Weights of a small image classifier: norm rmsnorm.
Rows from block 8, named by matrix and row number. Rows with one number belong to one attention dimension. Each number is 128 + 24 x the weight over its row's rms, rounded and kept within 0 to 255. All counts start at 0. Numbers have three digits each. After the name is the row's rms in percent of the matrix's.
# q: attention query (model.blocks.8.attn.q.weight, 192x192), inputs 96-191
# k: attention key (model.blocks.8.attn.k.weight, 192x192), inputs 96-191
q.35 100:129166138149126108142140127120123162129132090069122123123110125149101086142121148148118162109122125115141163125132105092116130139191088118123147124142117132092150147171134150098103104160066087154149132153106129138126103130114121121129156130179135087135128179108103091120110148154106160108
k.35 099:110139161115132131109136117150125113119139171156141102085103144165162108158113090121148142160125118126125116118106169132138085135129115095132078120153095134103090158097127117112131139102143127105118116113098167137105172174147108099123133117125186148154098157101107178177157116144153109109
q.36 103:068126127114079118072137140117162112108142129151090086144118124117127097097140096127132145174139160142126107175161112108131115141114120142123133106159135170110156131120137099144122137100127125122126168092107112165142157138130150108133102147120131131148099056115119103098147153160139067153
k.36 103:083088083139151101154114130119101145169121137137068124125140113128118148087112170123116115139145100137162110079122132095144096140113124128142113163144139113173108083105142155161147106130121110119151125156138157107135158128135134129140124148157094165118148080168162112137118140133144138072
q.37 115:104131105158150148154178127111119119120135111155155066143116148139103149120149116120137125091121191112123154154137121123161106093133149082121134134128172087158114128160097140115154116108110057116102117110155151123138106122130154146104109154124133136167098097122146087097151115118111090145
k.37 113:153138105173162130162138117105153144101116162159084129106129099177093108140122122159125151130155108067102154140179130119106107149126094141134137112085151160113156131072142143115110159125087167141111160139109169136134140131111128124117067077110152120179135111144152133118143143147107117115
q.38 117:101176102176114126147087172148115124114096126102161159140135119118138147112091155134113156125151136148077134128072148140146129150096137110116101131143091159111099082161094128113125136132098122123099167129155161106121127086084138111160147150124117126149133151134131112122122139176105095140
k.38 107:148183153115138151144139117109134125149090140115142100162168136160129086121141136108121149090096110068195138162136124097178088089149135159171118131112106126134132110104151108114114122149131108076119102127116106137167112147159090191138178158146109146115085094133106116102142114155161156127
q.39 102:113144153101157093132146168125114147121145102184159129111097161161166121151141133100118149124117141158106144130135149185136123109113154118100140139128138110106118180133165102146130139123142080114129114155119119114153149135153132119143101134143084118147135106126112135170142117111159083136
k.39 110:110100097174121123141131111132153137121091136103094097153177108078114146125145150113134137149111098120117157146114097107143186159140105154129087121114119119155091152132128120158122128130100132167133105103138142143109160147089162116144118088120161097154162129163173111087123140140138163107
q.40 100:117140152146174152100135133145124116137127184101104159128121158132145145188117121099173155148112159122139141126103108100117153133102141123190108127136121138118110114122123104148134165145139164112118150099148103131124098128134107125126124110126115177177134085135100126134104148108144125138
k.40 103:116146112142068141099140128132154153127130113134150097112132094130078155149137152116133160140140128079151167152113134151151136110130125143139148117198127127127147158124131118111109106119131102133078086149139112124114192132095140140130139126165119152048137125128143120140106133118085076155
q.41 102:102114164112135103149147122133118154089116119144128143149171148105104124098100149082148146132130106071111154165132153128122104162118109152142103144144147154142161104141159149141127082099176086110138058101118134125153136146115098123149114103154097158131138098105107142147116130122126110131
k.41 100:139111166087160105161097125108098137162119130117148130145155123123143111150123139138126115131096078088145165145117112163095133143107106098146106064109170152158119125142174123121157142095170193183146141145114137119148143178148126109143110110166114107056178162137162144146131115137136124140
q.42 100:120141164094095149130108145130148162089071123083156118132166098119130167102147092147130193100110129103130137123137093138109140137090101104126152142078133118169136143111123218118176128157133140147166156136132114163119112110166145105125103127121145110129143134139166141089126093141110187097
k.42 109:132089081095129147111130131144123133076087119130105141088134148077122155130110119088081131126103122164146125140117137089159119120159113116107140160156149101142117108076117089138137139172124151121138124139122119137127149162115135142128155120092127172172124151145119123155148096136107138142
q.43 106:136117146139104093159110155135186122153151126147148130145132153145125120118116108102170141111139129101101127110108143149107124099108134157155113126106116111115100124153098088137155138167142126110112117109105117123185134150112121117134180114107148152130119156127097146119118098133120103140
k.43 102:148135130099145111095100127132127099127136105137166151142104125077160119105112132128132107136139083098119166134103117154143104116078137104215122111128100114142137167147129122068094110157118105099151105106157124130077136125154111146160152162154123155169120149077121172118128109128158135129
q.44 093:123159141156151154130117105095144101128130120083141138160136154123085094138167114125112155138133068111118115159126181147172128139099101098159099171128164120140073094120127116093135123115184149099134146151145161159123131103113133164100124123129113121135137128127128141101163151154156121134
k.44 090:140149136103158092138123115146149091129098091109114114138124143120159115141118096117136132132117126140123138086135115143129112078115127157128088117106107089104106091157139166096128154125135156124124099108149122131145138110178135128131139081171130190170114142136105159174131176136090114144
q.45 107:109111132081102098146148126113145161126066137113143143156115121153120137128098086122124120152147141111173107105138092062143150096127093120117158085109119126071130134128174134165138120118128135104118138121114118165178094147105121150099136100134163108168134143091116113120114123111118147130
k.45 107:113152130129107129118111154148103177153121155114101122131134144120107173165133168100086119091134169127104156077134120103139153146126112160112136128131117170148130143120096159165129152140105096134150111087143114126140139145124121149139145103158120122131152131155130148130153110080152105141
q.46 098:108148131154091148129127111126147138160108126110135129083126151085131135144082135074142135144138129123140120172099082096135116124106124099157149141091151171080162113095150168132138109110109110071151122094140111161120124125079135108122178138113138161136105133108083152115124156120160129125
k.46 104:121087077119155117143105142109140144150137110077131144143107148119082157130124138127087132084147120124151090080125091104165136147144147135089153126159143128151156115133150152113133129101101111136146096102081119111100138176165113129154127107142152107127091139132141174135120099125149128110
q.47 110:164138109123171118093126110069133100156128123127121113129124134096152092102121121132131101119096184174113158132136124175117143127110123092096080156140132094118098098144106107161108109128148145152065112126162134137140100106147159125107109133086099158147115114110113116126143126111142138131
k.47 100:177167137137107131145157128087100136137138124118130116172156097116141096101150118120169123154127137173093104135201142148127129166136162120140157094112118136095166127160108138096112126165154085095114118130136112119117126122105145115097146146170163142130111119097143128113119110124128110127
q.48 100:151136161132106139142142150121156088090178157077111119105133152146166092142118129128127159117142104111171134136122154131138115106140141130115105142151102143147114143166072132126111129150083118133121107160137107124112122138106093114093199146133106188118140143113130134101162118133138082126
k.48 103:122109128111153127143114111128096169151104133144152147097128152112141151150141112124107068168161132081134137117107136075144128132098149148161150151154111186123104114152148111129129144119120118141127111138136109159073116131162160113125116132096144186116114125132107139150163094099137135132
q.49 116:110135107106132144116157160080123153121081116159154157117100123103130135070145194126158114119123099143122118125143116151122093143162131157144092117104133113142094143167103119157113115177109127151147102135153138120154159134115080123133158136102140173144136125111137164132109123114130114166
k.49 106:172096134120148131161111105098093092108128163119189169127145125133131139115153135108189156148126131142145143137134163121123100140140165104109127109075128135134129147107154117151130152138149131086140113097158117141102165124175073146068124093119148086137136093135145096115128108132121144130
q.50 100:126140086146113143123165134178124127115109172123125129131140116143147168131121123146123113177104126108107113148132123154127138122141090108121166203127105158148140068142110096106117143113085168132145107123094121153125162134130112142127068130169087139101104117173092134111153113156110140139
k.50 101:148116119117105123114121115060079114119101159160136132145147136131134118121117130110144113098117120136132113126143106151125133133120134135138081139153162075114103078161154134090169132091148127173143126087156104140176103112100141102149123161111167169098131102118124132129116090113162126135
q.51 108:151137120134137088158095157107145125174111133091096105110072129110122115118124125148124110173125144158090151119120084126127079139142119136150129119140097150156136100130127110133146133126151129116106115175070106095180152178127114144138086133096108161157119147120119123140136117141136132157
k.51 104:103110177104121156112093123138156119160147104114111141094100185178100140123087116150123144146142147084139130135162108118110150138111143117133100128148158086123165096119149109112108087113105101120108125134129127086099133152132118127120093117110127101119103147125145119117122131119165144144
q.52 112:153132094132091115158143102130163095178117146164111121097138145119174071095136156131167119126113128151122099155091150137141119125113148155176138120136135145120138121142126118115170113151141134160162094114124162132155121143116096144132089126098125091092096124108131123129150140101130173161
k.52 107:161143082112123099124151147096099105112139135100124106153129124103188126147109148155117136087067123109121120138111152178134064147147105144179157123124112114152137101149129161124151129131148149117132118146108111113158118087154108141130142142098133111084104140127117134149141145121140140114
q.53 107:145138148129126139130118145159093133108113138094140186141105080107073142136098120105162129103113124149120147137141128094115124155108146144128109114136095144161156137103141090126095140157145127111157132131120107120108141176124094090109157111125136167117089135118108129087088111147176139144
k.53 104:128077143127118106132107133122149145150105133182166133107159123136125234143099149128102140135125116111161139132138098138112180131141130145169140097154110136143127117154149112174124122116093110131104146126083132141126135157162120122162123151156106141128116127119109124095106104125132122140
q.54 106:155142136120135117116114116128127176101152062122199161137090149150115115121129104122120117152130127107106119125137120130132175114136113139079111130123113159138180109094097113136076121129121128105108167112109126133133123132094113130125149141134172139134151099129107119133124129126102095121
k.54 108:175148162116123136188121107160131103124135128093157127128116108148113105123102132161156172170109159155104092103153106123102110143144124107131125122102136125111127157075114113143078102124109145108155094068129089113169114098125090113135153106157107153155139153157132106130084152108103117140
q.55 101:127152099099127123120115143130120209144170113103097126122099123129172113119107112159113155097100101109117186112095110160161107103108124109098145161128126135074094125128120128148135130143135130129113164151172087141141123145169146105113138132126091153151129079142157145141117150143107130162
k.55 095:097136177105142118093169124134141119148113133147129115141145185182054139128135119127129121148137130115117130130181098122125162140129126136134111096105162131141140155145115104128124122128121122138144161149097160108088073089094079111101100105112172146123112133109156122101153116163134098104
q.56 098:112098135138133135143138125070127136112098133143134123142138131092158117120102167098099154082160121122105172124157124147072131169139120125142148125128129189133128113146134166146158151186109136130132115132164117131128088172150096114107143123148165118146087122140076138156161127201139127105
k.56 098:148113152123100119118138134132132076082081119119165106118115082115190106136107157101116204120075151157153145114070103127154088151134123152127170083148180123105122141122125107108146113144161147117155110120119161151084144099139106114121113092121121096132130154136132145130135118155140135139
q.57 096:152080132155134110140140152131136114137114137122145100103102149109141131144114119136150126137150170126116122092120143106133146154134155151081182145110092083123123119159152108110100123145165093094120096120100121139105133144109139149206126117142164134119112155145158131099100145080107147099
k.57 095:135122173108114087138109087098183149106117137155118091164137157116121117100067127139156149158161157156133144098168127148121091097128127086122126099112124132138120156139147131133111163158110155105112154149134137152145139170119101167114147141126114112160123119109098142122126107096144070131
q.58 106:132145095156146122137163153153129094124118121109097117117107150120125114152135127148126126118141144111111125109079126109088105093098128163090117149116092119088147144113072176085147135109136110103153164108129124143112134169148090125094136169114149149085083115142137152127116128120152133104
k.58 102:155156113123125155067132148085183099137141135137129136128134125147140174121129119109082118102113134112120150149137100068130147131116110139165197094138172108128067177109129145111142112131098148135078164139170126099149169082114139156129129144127143140140145150115156103101093146115118134123
q.59 101:050119100143130167099099107108087084087132119096125152124107115130123145126148164120110156147153103087154133125100107115174152132148149118149115103138149124132140149105149148165117109107137151099139178170129116120094116149122108147090123118124152146109171142117093111122148111162122117161
k.59 104:134144133156118092155163121132166119126135122130140145129138138134155144119130118159139110098088160146087115133128148122078051145125146186144084140100122127107149130109148148099170181088096089162132169124084117129108179151135137149159117116186119153108110104140096140168136147119114159101
q.60 093:158153119105130123125149133174130121123089149114113149182135115151100117122098123142079148128143143174149121117152103076120132129101146117117103105163116117107099162110153136100140155084159085127108126143152123157116152123146096124169178113143165143156087115163129103132126079125131143131
k.60 101:197174127161133154136138140120146139146080118148137109128094065113089122158158136165146110164130140089147113137136141150141122134105117150091105119115142180169151122154135166113101128101137145128103154141138132137109149122117098189122163096165077129114129102170094122105102139146125173126
q.61 099:126163134116108193116131124129141121123091106122178131130144113120159099155121152086100133131146108138137094184107146138119159102141121127135155135130130175122135107127120108105105112163121113159124095100159118137130133106111105138152121119101116197140137148154093094105096122124103078158
k.61 098:175129128129177130154075112111118150158127142094115152145094130133110164154135149129137160182153120116099199112135116117123119116139185153120109136106141190155117126103153115100123137120128145086115126114094096147124099090103108073137122111146149142122146123097144142094120148138148102104
q.62 099:127122120154103098122118114134109134139134127137106101103095118146145172133141176138133141162094128106154151142132080147125162135115104118130132112104127139097083181117142116168127120146112136137089178130141163129071121094154142134147161098152129108155177108106119095131150104105121079159
k.62 094:118132106117130102116132174137117130111099157126148131166163132136139144120142130141149110086118104110107128158138167150115114108109083132131122123115109131118160156159156090117147176143143058101116110168131133134095148116094083099082124127170113126173113128129123124136142111162117156148
q.63 094:135103118123120127138138133169150143126148132122175135120105103129096085106073093111115154155153144127133117114110153111130146088124117144140158143127138116144143168114114133107173130157109134112120101063150187095138193139077127104108121114161122163148109125089113095158136150112095123139
k.63 102:177162109134089095142136083104128118093135163131134118123102149141118095095141118108134093145146105137127090127155107119139164118130166139180128107112122111138090127115098125107107125150126122103153155155091134082152100121104163140146088117160117126163110138125126109141155115113163092078
q.64 097:123099152125096105165170153182137120150112126145127103136151093150109123134112131103153120067088118103162126132133117116138145134133147134108171110157111160184135119140128137140105102100169163133136126124085101165170090081120087102120119158142100137121110120120118116144102159145095091134
k.64 095:107140141098120137151105099160135144110166149142140082143130141134111091119094124152165124159164141139108121125115140111111120067135135108131172122138182093113138086089100148114163104107125144096091087126119146145104127072156121167114125129150115109123141162111155117140201126143168131117
q.65 097:157115167110121124126112132111113128155142134106098082122140102114157170132135106054116089157114094109117123124130128118136108128107132186077108182112078172187118138087110079133144111153144105144099134152174138111124152125148141122106083164132114102165133108146108150144116141089109159126
k.65 094:111193144082071139110132134091138127111085129138091092134135136085138157141172137134087128131142139140118111100134154117104150094143129136092119063145105086113124174116133157109129162120119100124115113158129107128139145129151085113143113105133146090142144111134143127143151103144132174178
q.66 097:139154137102107103154119110144088121153150168150095125157163078177117124132134118141139120140124116144126165122140152138166087124093173123098130151140141118135158119101129103098125130153109116122140149122141140156132161158105119164142142137100117119110139135142118152087131101118110147098
k.66 086:154132165149135140184138118092145161101109137125128141144145111150137145136152130115131112127120147116179188137114140082125073133148076093103131161109098123148109120156074170110152136148156083115093122181143147119138168107128134119155158107147184152100134138108111167140120111138099143108
q.67 093:120136083115125176114145090100095113144150155173129148119125154163107142104069110136121106134083142139126119103090126100101162133093086145132138152149087139112131107118136106116106132098096212125106157146127116145120127139130090144136141183148194150133062190113152111134133133173163136132
k.67 096:159087102126124110064104145137111148136135140129108141133107131130125141106179105113126142137170145099096107143118112159170081168111135144132163160158115106152147119121161140114142114150168082098150172144143171134139120129125149123107119164125136130142105100109111176142145118148134132109
q.68 106:109147137093128142153097111106168125151138148178129166113108154111148147120193141096136159127127100178077089126169150160129129143130137112132093098139149113154145097140133069110117120161118138116129076144166140155139178094150118086146131124146146174124113136080116148119122135112141146174
k.68 105:128125082114110110155110177092120127124137130136114116097124143128160129092138119145147099112187144161118123127134160122119147168118160147141136130173122118131133120159135134102130146112145157104135113148180175143091106130130155118133145131132142146145131111116105109123092080136132124075
q.69 106:059137123138116133145120127142161115124124123108116119083129133150149138155125130156124105123125108135158120138123116112115140096102118087142134102136151106154161085147169163151080110119147119062148143096090122140129074091116117149136166134075148136141114112104124124087126141107127107139
k.69 106:148147096158135125110110099159094130118119155130137098119167133107154120081123120130159176089151133142136113165154159135121110110110124118155120133137150132108132085116110138144128120115146138169141124172162167157123126087132120130085155138091148106127130122113152102084145143105140105145
q.70 094:159110109155125133143100141117134157124183103143080113100129133160112165108156095134157158132149175115143091112113122125131125132090156095162129127124147149125134115121118141144133211155107163119127120132119138135172140083120103118169114088125143135141126126112142127141130120160111147151
k.70 104:154144187132136101117117119164137162143132146133121075148117108126111121140107107095125098116106094119110108116083142131151104104112104139157112138076128118159139131101121147116117144156151070174119181111093156146120110137128151117131121094099136141105169109093148149161105167134134101132
q.71 098:193172165136136174105116120137135118089091103120151126142115094155132141142133127128131117122148133091124115104088181080120138092119149119140130136114123150117127121118127130134130149138148131126090106147086154137142101111139139134101155123191117123123159142118132124156156150146137166097
k.71 094:122141097111173140141123121170136110163136103132143137147145162135157155148139137138157126094131138133150158132119106134119124120135098141131109137174138109158076132100152118143152097130117140088113092137132128155133092137109124112156141119110111131098163123105095142108105158145139138141
q.72 100:146149147148139105155135153131149153142110127164157076153131095113120115099146095115119151140151111143146141105103061152149103062150156151099137138100152124161108139146108094167127143141154120085140132135152123169149147113111118168087108118117151155116118114189138052126091147142092137119
k.72 096:127138128106173114106169115151091130114150138105132082106107102073105097111114076110105112142102108140098119083116120126072123071104143086088136129107154136142105151143128130119121140112123093123134149140124117111135177144180124097146117149180118112118180118094143101149142118163145124156
q.73 097:148132137106093151113118147147083134119087090097144156140142153144150117120106170110119151106148147138110155122090103147126137120117121099076081116118139139120086118127119127099169146105132170122163135166108156124105145090113125103077122102116096144140112150201140108095107158114117165096
k.73 104:086072168154119182154082149140118152151141134106130119111144084156092146138138134130099126105111128104077180090114114144144134109134142135144178184105152076136157143130118088081155102124156135083120115113171137120087127157138095114135102117115117120107182115115129157122145141138161120093
q.74 101:106119130084139140133131061124159072098191112156125121141095135169119121143133119106109118135090151104141118146162206093099107149116148109161108109099151130129116137096167123124145132129129113161113118192139133168127118113146097136094090125099132122126136165110079128135102182120099133112
k.74 103:136136113137123139110129109106119129139122160109102085120153083155144093117128143130120155101199122116097129112147107150152162108183115122114128110136130116167084133167130181091167136125162159115113132138125111142099138116118129099097130126143132090124150090105106147149093148105151080092
q.75 108:136113097161102142145125115112134115145092173121122178144109164101162112138071071171087165137155084130131103157158095154138108129109113138121166127107126096117084132096128142141162178176128177133151087145131136144124142123157147100147113093145144107108136138115074111127135159102114142163
k.75 102:103106135142118134088192119103134112129162126128118168128111098138169086121159170115115152132134141076152142151080150156112146157183073131117103112126124108154141149125133099200121143157110137112107119127155109152124125125167106118117107136170112169152152091110116142133108180143133101099
q.76 092:062137146121128084137103128108143098117169137138160146132109143108143114132186097110138097090148156135114116120105132091121171135110078124139133105132140128139080152157121089114109153126100144075140159127173131106163116141121135139131188131144114118127121137155109129130123123129091092136
k.76 094:119127128113138132152118155123108122149200140132094141103105132120120138143141075097089066140132114119091155166152116151113182103099169131137125155120172102116162102114117122092117119112151108160132140115124090149109102099123170154180202143091148124124124171106158134120122160173115117100
q.77 103:119135118131144091114139124138153137107103155138156161124120108115125129100135103174086126132114084150121141111088127109149144128087122108120092153099166167150143134060119130118134151132149143127124098172163163099133119095115082107107101146114154138065110104137126163126124118092131131088
k.77 094:141088103135164164142158113112124132114099163111149116121141118166126114117116088057155157092137098086119182129089103122119133110137117130158120135125098136117124116119122103147117101138200129153141107143158072151145132151102092146091123142143164170112142120139115074162155129113061132133
q.78 095:160106144097113122116121149125158118141117179092152114168129104115124124149163110123119117106155151161123139164103139071175089053145126129101111148109132127111147180088180144127089115127136147104118100117104101146138123087112135123121186126191060129123124091122124152112134116167150142115
k.78 101:146106109139152131137144081128123108109148133159126145170127110066166147101128117107110102153113166144174159143138142170090131119139131124103124079072105156116124124166089118096130136144163112092139107140153176139117142124081145152095121133159088114108168133124116141124121163130163140120
q.79 098:161104121166174140136132152170097124148099130120141138144109121155103135146113117085100150140075160131136124132138087088133166106132146108132127131098103159113087125116151094114165146124108112112137080118151154120118122222160138095165119091101131136124108119159115112112135154112169132127
k.79 097:140125191118103109166127091133149102137114150080098157155117119156148157141104098150152096083089106142095102125073185104113148136168116106115079129146142135139128120116165141125104138144119139127136167141115104123148141133140138132067162127130150115119151137139166114126140115092104130129
q.80 100:138136119162103143139118105074143131116157120157133130134166138164118130130125124132119131146114121122068121174149115142118127090074150182106125134130101113153162108131161175151148128161125108102121107138111119105113130116147174193142130097121134096149116106104111152142143146126171066104
k.80 099:132089122155118104165135145121100124147133159155118117110148133080157120116168099129087106115131123111190136175114128154155111094128124159100088093136155096140114139137118102173068131109141135154143129148121114120152085091094118148119117177059099142092151108121092141131122142110117098101
q.81 100:109159130150213121117109153108113125106107139175136120176130125141155138135144141107099140097135156125137119106154156109131160128115139134137115135108123131121098107132122142164158104126094136132096174125130160162167123109134131159121177151148154084160087152160114110073145140148092155161
k.81 095:112105070104141131115157158099098118101135123125161100095119164154099136169142139144121119123173107160101123151125100172167141102111085125135078123140149120164126126149109110087128112125114105149126134137124108119131159106162147157130133140146120096123119153153185132136100162099128125162
q.82 095:115149105083117124157133112154112139127099141106125158110072107102152160111108130132128109105137122107156162129086160105138121154108126117108118141164086161144112192108132081108089128127156114124125135162154175078128161112114095144127131126127129112127132168108163157120119122146141152144
k.82 098:153126175112119128098126091106171149124124125105105105112117111136102103143131128176098126159139159156126092121109145100090147146114159161129157170119140113073102091118113153128132184114167160116094128157134129125114115168129087104098165140144166114151135124123144109129087148146142163064
q.83 100:163184119134120136148128126112071151142122148162113083139106105122115112107171121143152203156119126139161113153122196143113147096164129139134145114144167098118120113143150115129090115138141140105118085150117072111106108122127145167094154129118125104124112136135145114138131149133117141128
k.83 101:130117102137114124157100157114170104100129128148101121127115133100167116164075211104091157157117156126147146122136095141125129093125108095171119136126134152163133155158101119133167160188150122147147099060101122116144115159122139123134109095130119108123129125154130103128151154095106124106
q.84 098:148117094124097084125133133101124118129135113089157142124154157172114121112118086130120141147135151117107147172155123132146146144119167134132144139127146121143116123167131118129089115097159177111131134124140147172091124145103114171157146146139166158145099153125148121118090166108095103127
k.84 105:141104119157113109115112126150096139071137127106134108132130126145148112150139123159105150184114172179140105127127136146107128137151111110134129115119138101144122088158121160109162110125136147101101105106151112130135107141116139109111129127084138112114136142097158088178145148142125099106
q.85 095:129115164140104117132131117101161150157123120091101124104135115154123102134097099150135126115127130126125150098083094139121102114160152192184145114144155125098167063111101131157136139101119124127137165120139149084168129146153152118131124183086126129130105136120127099100135139105157151119
k.85 100:113165124168122105138128156122112132127106156134128128089156093082120132108135126118103151091107170148105081098113158089149109167107122115122122107130104109104134149130125107170084161149100114117153135180081168104105153115164082119123146143109131154097124122096182135129109111135163175129
q.86 089:118166142150115145115157132129086136123130131126108107122122101127175171117110099101133106168117103113144203132146161179106139122134135105106095102113162168119137141125140103121109155168141077114142082154144122163085142097156086115124171127152135121143114141140146105123143178112103135115
k.86 098:182138143161129088116175084118134105097116129138124107149100124107148146112105196125098143128152148116117115107145125116114121160129136101172135144117127139131115133121104148179143146142143099127112092109173143141133160116131123135122149116140160139110117087127143112167102183138113142117
q.87 099:068172123127143101135083127133075166124121108200143117162102104107149135113108111113082111137121132124121101144142088125100123142146140120132122172152129155097123116190136153083143171138157109119107114137112090122131126143159124164107127140175109115081130102117155133127121106100128164116
k.87 101:149135127119153153081149143119103136115119101125156110125127180099125133125117123155136116127164131128149122103084114103154143109143099145135170114155144122118104102127138125121154134075165099131132108119141087167113092126166156149083068125151111137119104166134152141102169127141154104146
q.88 101:135110119100149138102164166132131121069132178109131135122134098105152139146120149121135160131152152159141104113192166134127172102119135160135141122144100147124127146111102126119096125093101109121149138147143112154128137102112126130127083163105140116128113113120147146073146085159110112135
k.88 097:140116161100134112129173119129126117085154131107111156174085113172090163134124141134092165140115115126097133160127111152141107138116140146114090129106074164117120152119122130148120149150181136149143128141124125117116091165136150117139140117127142138128153146096133124148081121114126121166
q.89 088:122129164093087123131136140152100129129094165141128121126154101149116117146122160102164106120136100138088129155144119115132165143143181116153115129122113160125109076115100133103140099107112094129099145135200080169169154111140143103138176154122164107124098176141160108143161108137104138110
k.89 094:125176096167155119115120122109143119108136129171108132119127132168109118154137098154146117101138116184156122079125132115111109137132150120149156090144095104100107136076118160126103146133150147118162120132102176096096146145109141142149122107120094153145102109120141119134135138083177135163
q.90 095:151113182147128112112108182143116148160134119136178134118134110128142152152126133133162079093122094128138100105118142126109114125082130120123145118118136155064119108165113087143134157187144117155125154125090103126119130135119130128129146106116126115110130163103115107108144092089182132142
k.90 095:121152167119130162128129126140127147131139149098148083137141110138114104142120098119151145136164158164147140105144114137155139150123089159114105092138108121080103155105085116126130134165137080111104100095137125135157121120107143170102088108104179169156150123126136108103125114144110119110
q.91 092:145087158129097104143161132120081120134118109100130146091134139147143107150091133106128139088109133146110146139154152118117137142105127115105084133120128143143134110067121155059203077122145120151137098140089160167171125110111145125081088135165126087124112119120076110136127145111111149088
k.91 095:105155103186123134145142136106154141141097097106110103115160117115093092135141158139080141060134147133131088136101119138137131117162147128100122111107142155146188112139180135120153094105092111078141113137134153134107120131120121125109107107123073104144155129139109170149110124171107167100
q.92 098:138075087100133160096141123121138131134111116109132149146151122107126136148129123059102147140127179129111184127148124184141149127087144104142104090170128137116146141136131138117113148123124144074121093126174126131132113136161108147134123091131133136179076099145146127140149091149113131150
k.92 100:121116163121141113113133162149122115097122116151151130158104104145141111162114131131117107103104162137125097053164108107154118102153146139128133155129106139137096139137130131132127147137142140136129154100139153173116098176111153110134145147136106130111109048119143098154119144142102112115
q.93 095:133151121157165179151104111147105120178145139141142129113106131069069169108118092167124101106134117174100127174140111140064122139110130133110130086166138112169146102122151151130074133098101174130126149134131135118091114137120093141148116105130143156144129134098138143150097145135125134091
k.93 098:125118150110115126123130151141126167119120121128149130159125112120137134079130108146178158169135110157152120129150142108098090151096161123169114177133142135175159149139146155135158114152132110120137156120063142120150120154115132091137157127095139131166102116106132166141129133128083152118
q.94 084:139091140112130158146121133129100074159172123147112080169140116073142147121137151128102172161091138128134144149118128117135101131126143120158132141122121128082108091127100150134092114151131164148163164144083112105131122096124148140186128130127112121156083102112094170102150111171117149156
k.94 091:135113147157138116128131139136129140098166127105082168172150108087108114133113118091122168178170112110158107092087152101167080137102106100107091112131125128149102136154112128068166156145179116102098142112117155152111163127133122111156099142107133136154128180161168125141092111157111102088
q.95 099:128100130133146118122146166127106152098113113167137126151143119121157113107112123146137145156159131122075175085148160158117130123112158155160091117118099128131109156142147116164133112147145146111179147149146103142125162097136141149152156105077090121124130160124106101120107130163168104153
k.95 097:138112114126163109127165122131123123100115118129125117132109118152120094170168159134112099153151139114132169120126130174124108110090169122178164099159096113135090128152086144120148166141106122109103149161093134142120186138132125125144110136104137114115156145126098089111125122142064116131
q.96 100:108132123180123111126058106127120116162121161114120134141128139164113138147106151144159143159170145155135095115162092107107134114093069142134134091118118134106151137118154118159131146125098150147188104142132122129107142137126083150140098158159106140068106165107112104112158139157132146148
k.96 106:100125106138094155189153112140129119128099165197122087153191138132166117138076152157114083116106121127153149123120122135103112122138085099102101099098119133068117138121127138162136118118144156093107084130159164145127156163111119137125098104132135157119092169135117128139103155121143147137
q.97 107:069114087133104114123136108122179104130134155115098122119174137117132149119145095131083147095135149159128122125124155126131119139137133146117093106144174151145119139151117202170129163116129126119141114104115141109154150059131100079144133103158155140118122111128132111140114128095127116119
k.97 098:109113119089146123107110139130118139113141133141137130141096173162166122090126138126087057133182114085132172103160099096159142129155156113156123155117147139109163171172129105106155129117113163165117108123166162123139148140096156115134168094171108121135097112146111110148137138119154144057
q.98 101:098137145159083124100122094154150086141131132114138165126072148128096145119128180113149148151149115120125118099134061113148122144121125106136064095139117165133105137108150128069158177120156156132135138135115114136116179130131132147145142131155109118141113161127101143143082089143099153102
k.98 100:162148115079117140155154106155107132167104146127124136155112115120112151111166111131128147122185135071109122179105127118123139172114139157148106123159099143148141124145090150151111139124139144128172142121111108167137093116092119133104130140128113116126140129135083116093130167125135126142
q.99 109:072115198141124135111125177139143074146146168122136129142131110146113147124097114158153094134075110095144152076154098100139102198137169114162108141107128111128141122126137094086169117126110120147126122165123139095120128166161142096124123125141147096174131131113134132108142107087133174151
k.99 107:159137172092150127148151130098115109161118086172150119091155129148116171134163135165093129153108083171082096135098121118127142116131102118108158094101131155125198105108165104095134150153153177149129087160114179106125113140126140130120146121140104104134111112119072109095124147141121110123
q.100 111:082147137099124094118160139145166153102198089140147106115092158141165106136137133089158152158093121096169102171160147127126123120131134125119111115132114159089137118120109131148092159153125116153110121094127114126110123103141182089160140137115133169134111137125144126142196104105109122114
k.100 103:152172117118153118159115134156170123120161110113171101113138141126131119121123120123128152119094136142140113125134105158141096117152129133116102162132133097097165163175145114155138127195100083126100126166153141133142077101170147131098113118160127149160156138110120161136119134162135073108
q.101 097:085131110128136115134120128122096123126085143108146087091105108136172121157126108112118133157098150146160127112107108121143133140133065113151099141112121117098126159101111116134197129177153164174135149146119107141114143132091094100140149124165140124161110144189112157123129098144154093096
k.101 094:148128103151102134153157123133130078108129155122116148149111152086132089134153118171155160109120116132175108121132161143151115162101086138101169080120097108104110156105128123087137140201118137113123100116135081136155147136161160088138162143109140099082144119133150145131134166094167113141
q.102 097:133129083152160129100120165163127138121118092088137168143149150154155167140149132149101150180123162136083121107129133123132099098095118143086137152150139151081113146105137138135118146114107095094087124155103092095141140086126122102105054098130137147156133120123130107128113105124111139149
k.102 098:121094119169156109129160156152148131121102118119110136149121131149170115147112135130069103144135137120153148090107087120149122100145127117137132125087135142149121136106088139098105126147129118112149103136136142109142141135117138167148146129156152095154118115168153177150126159135139112116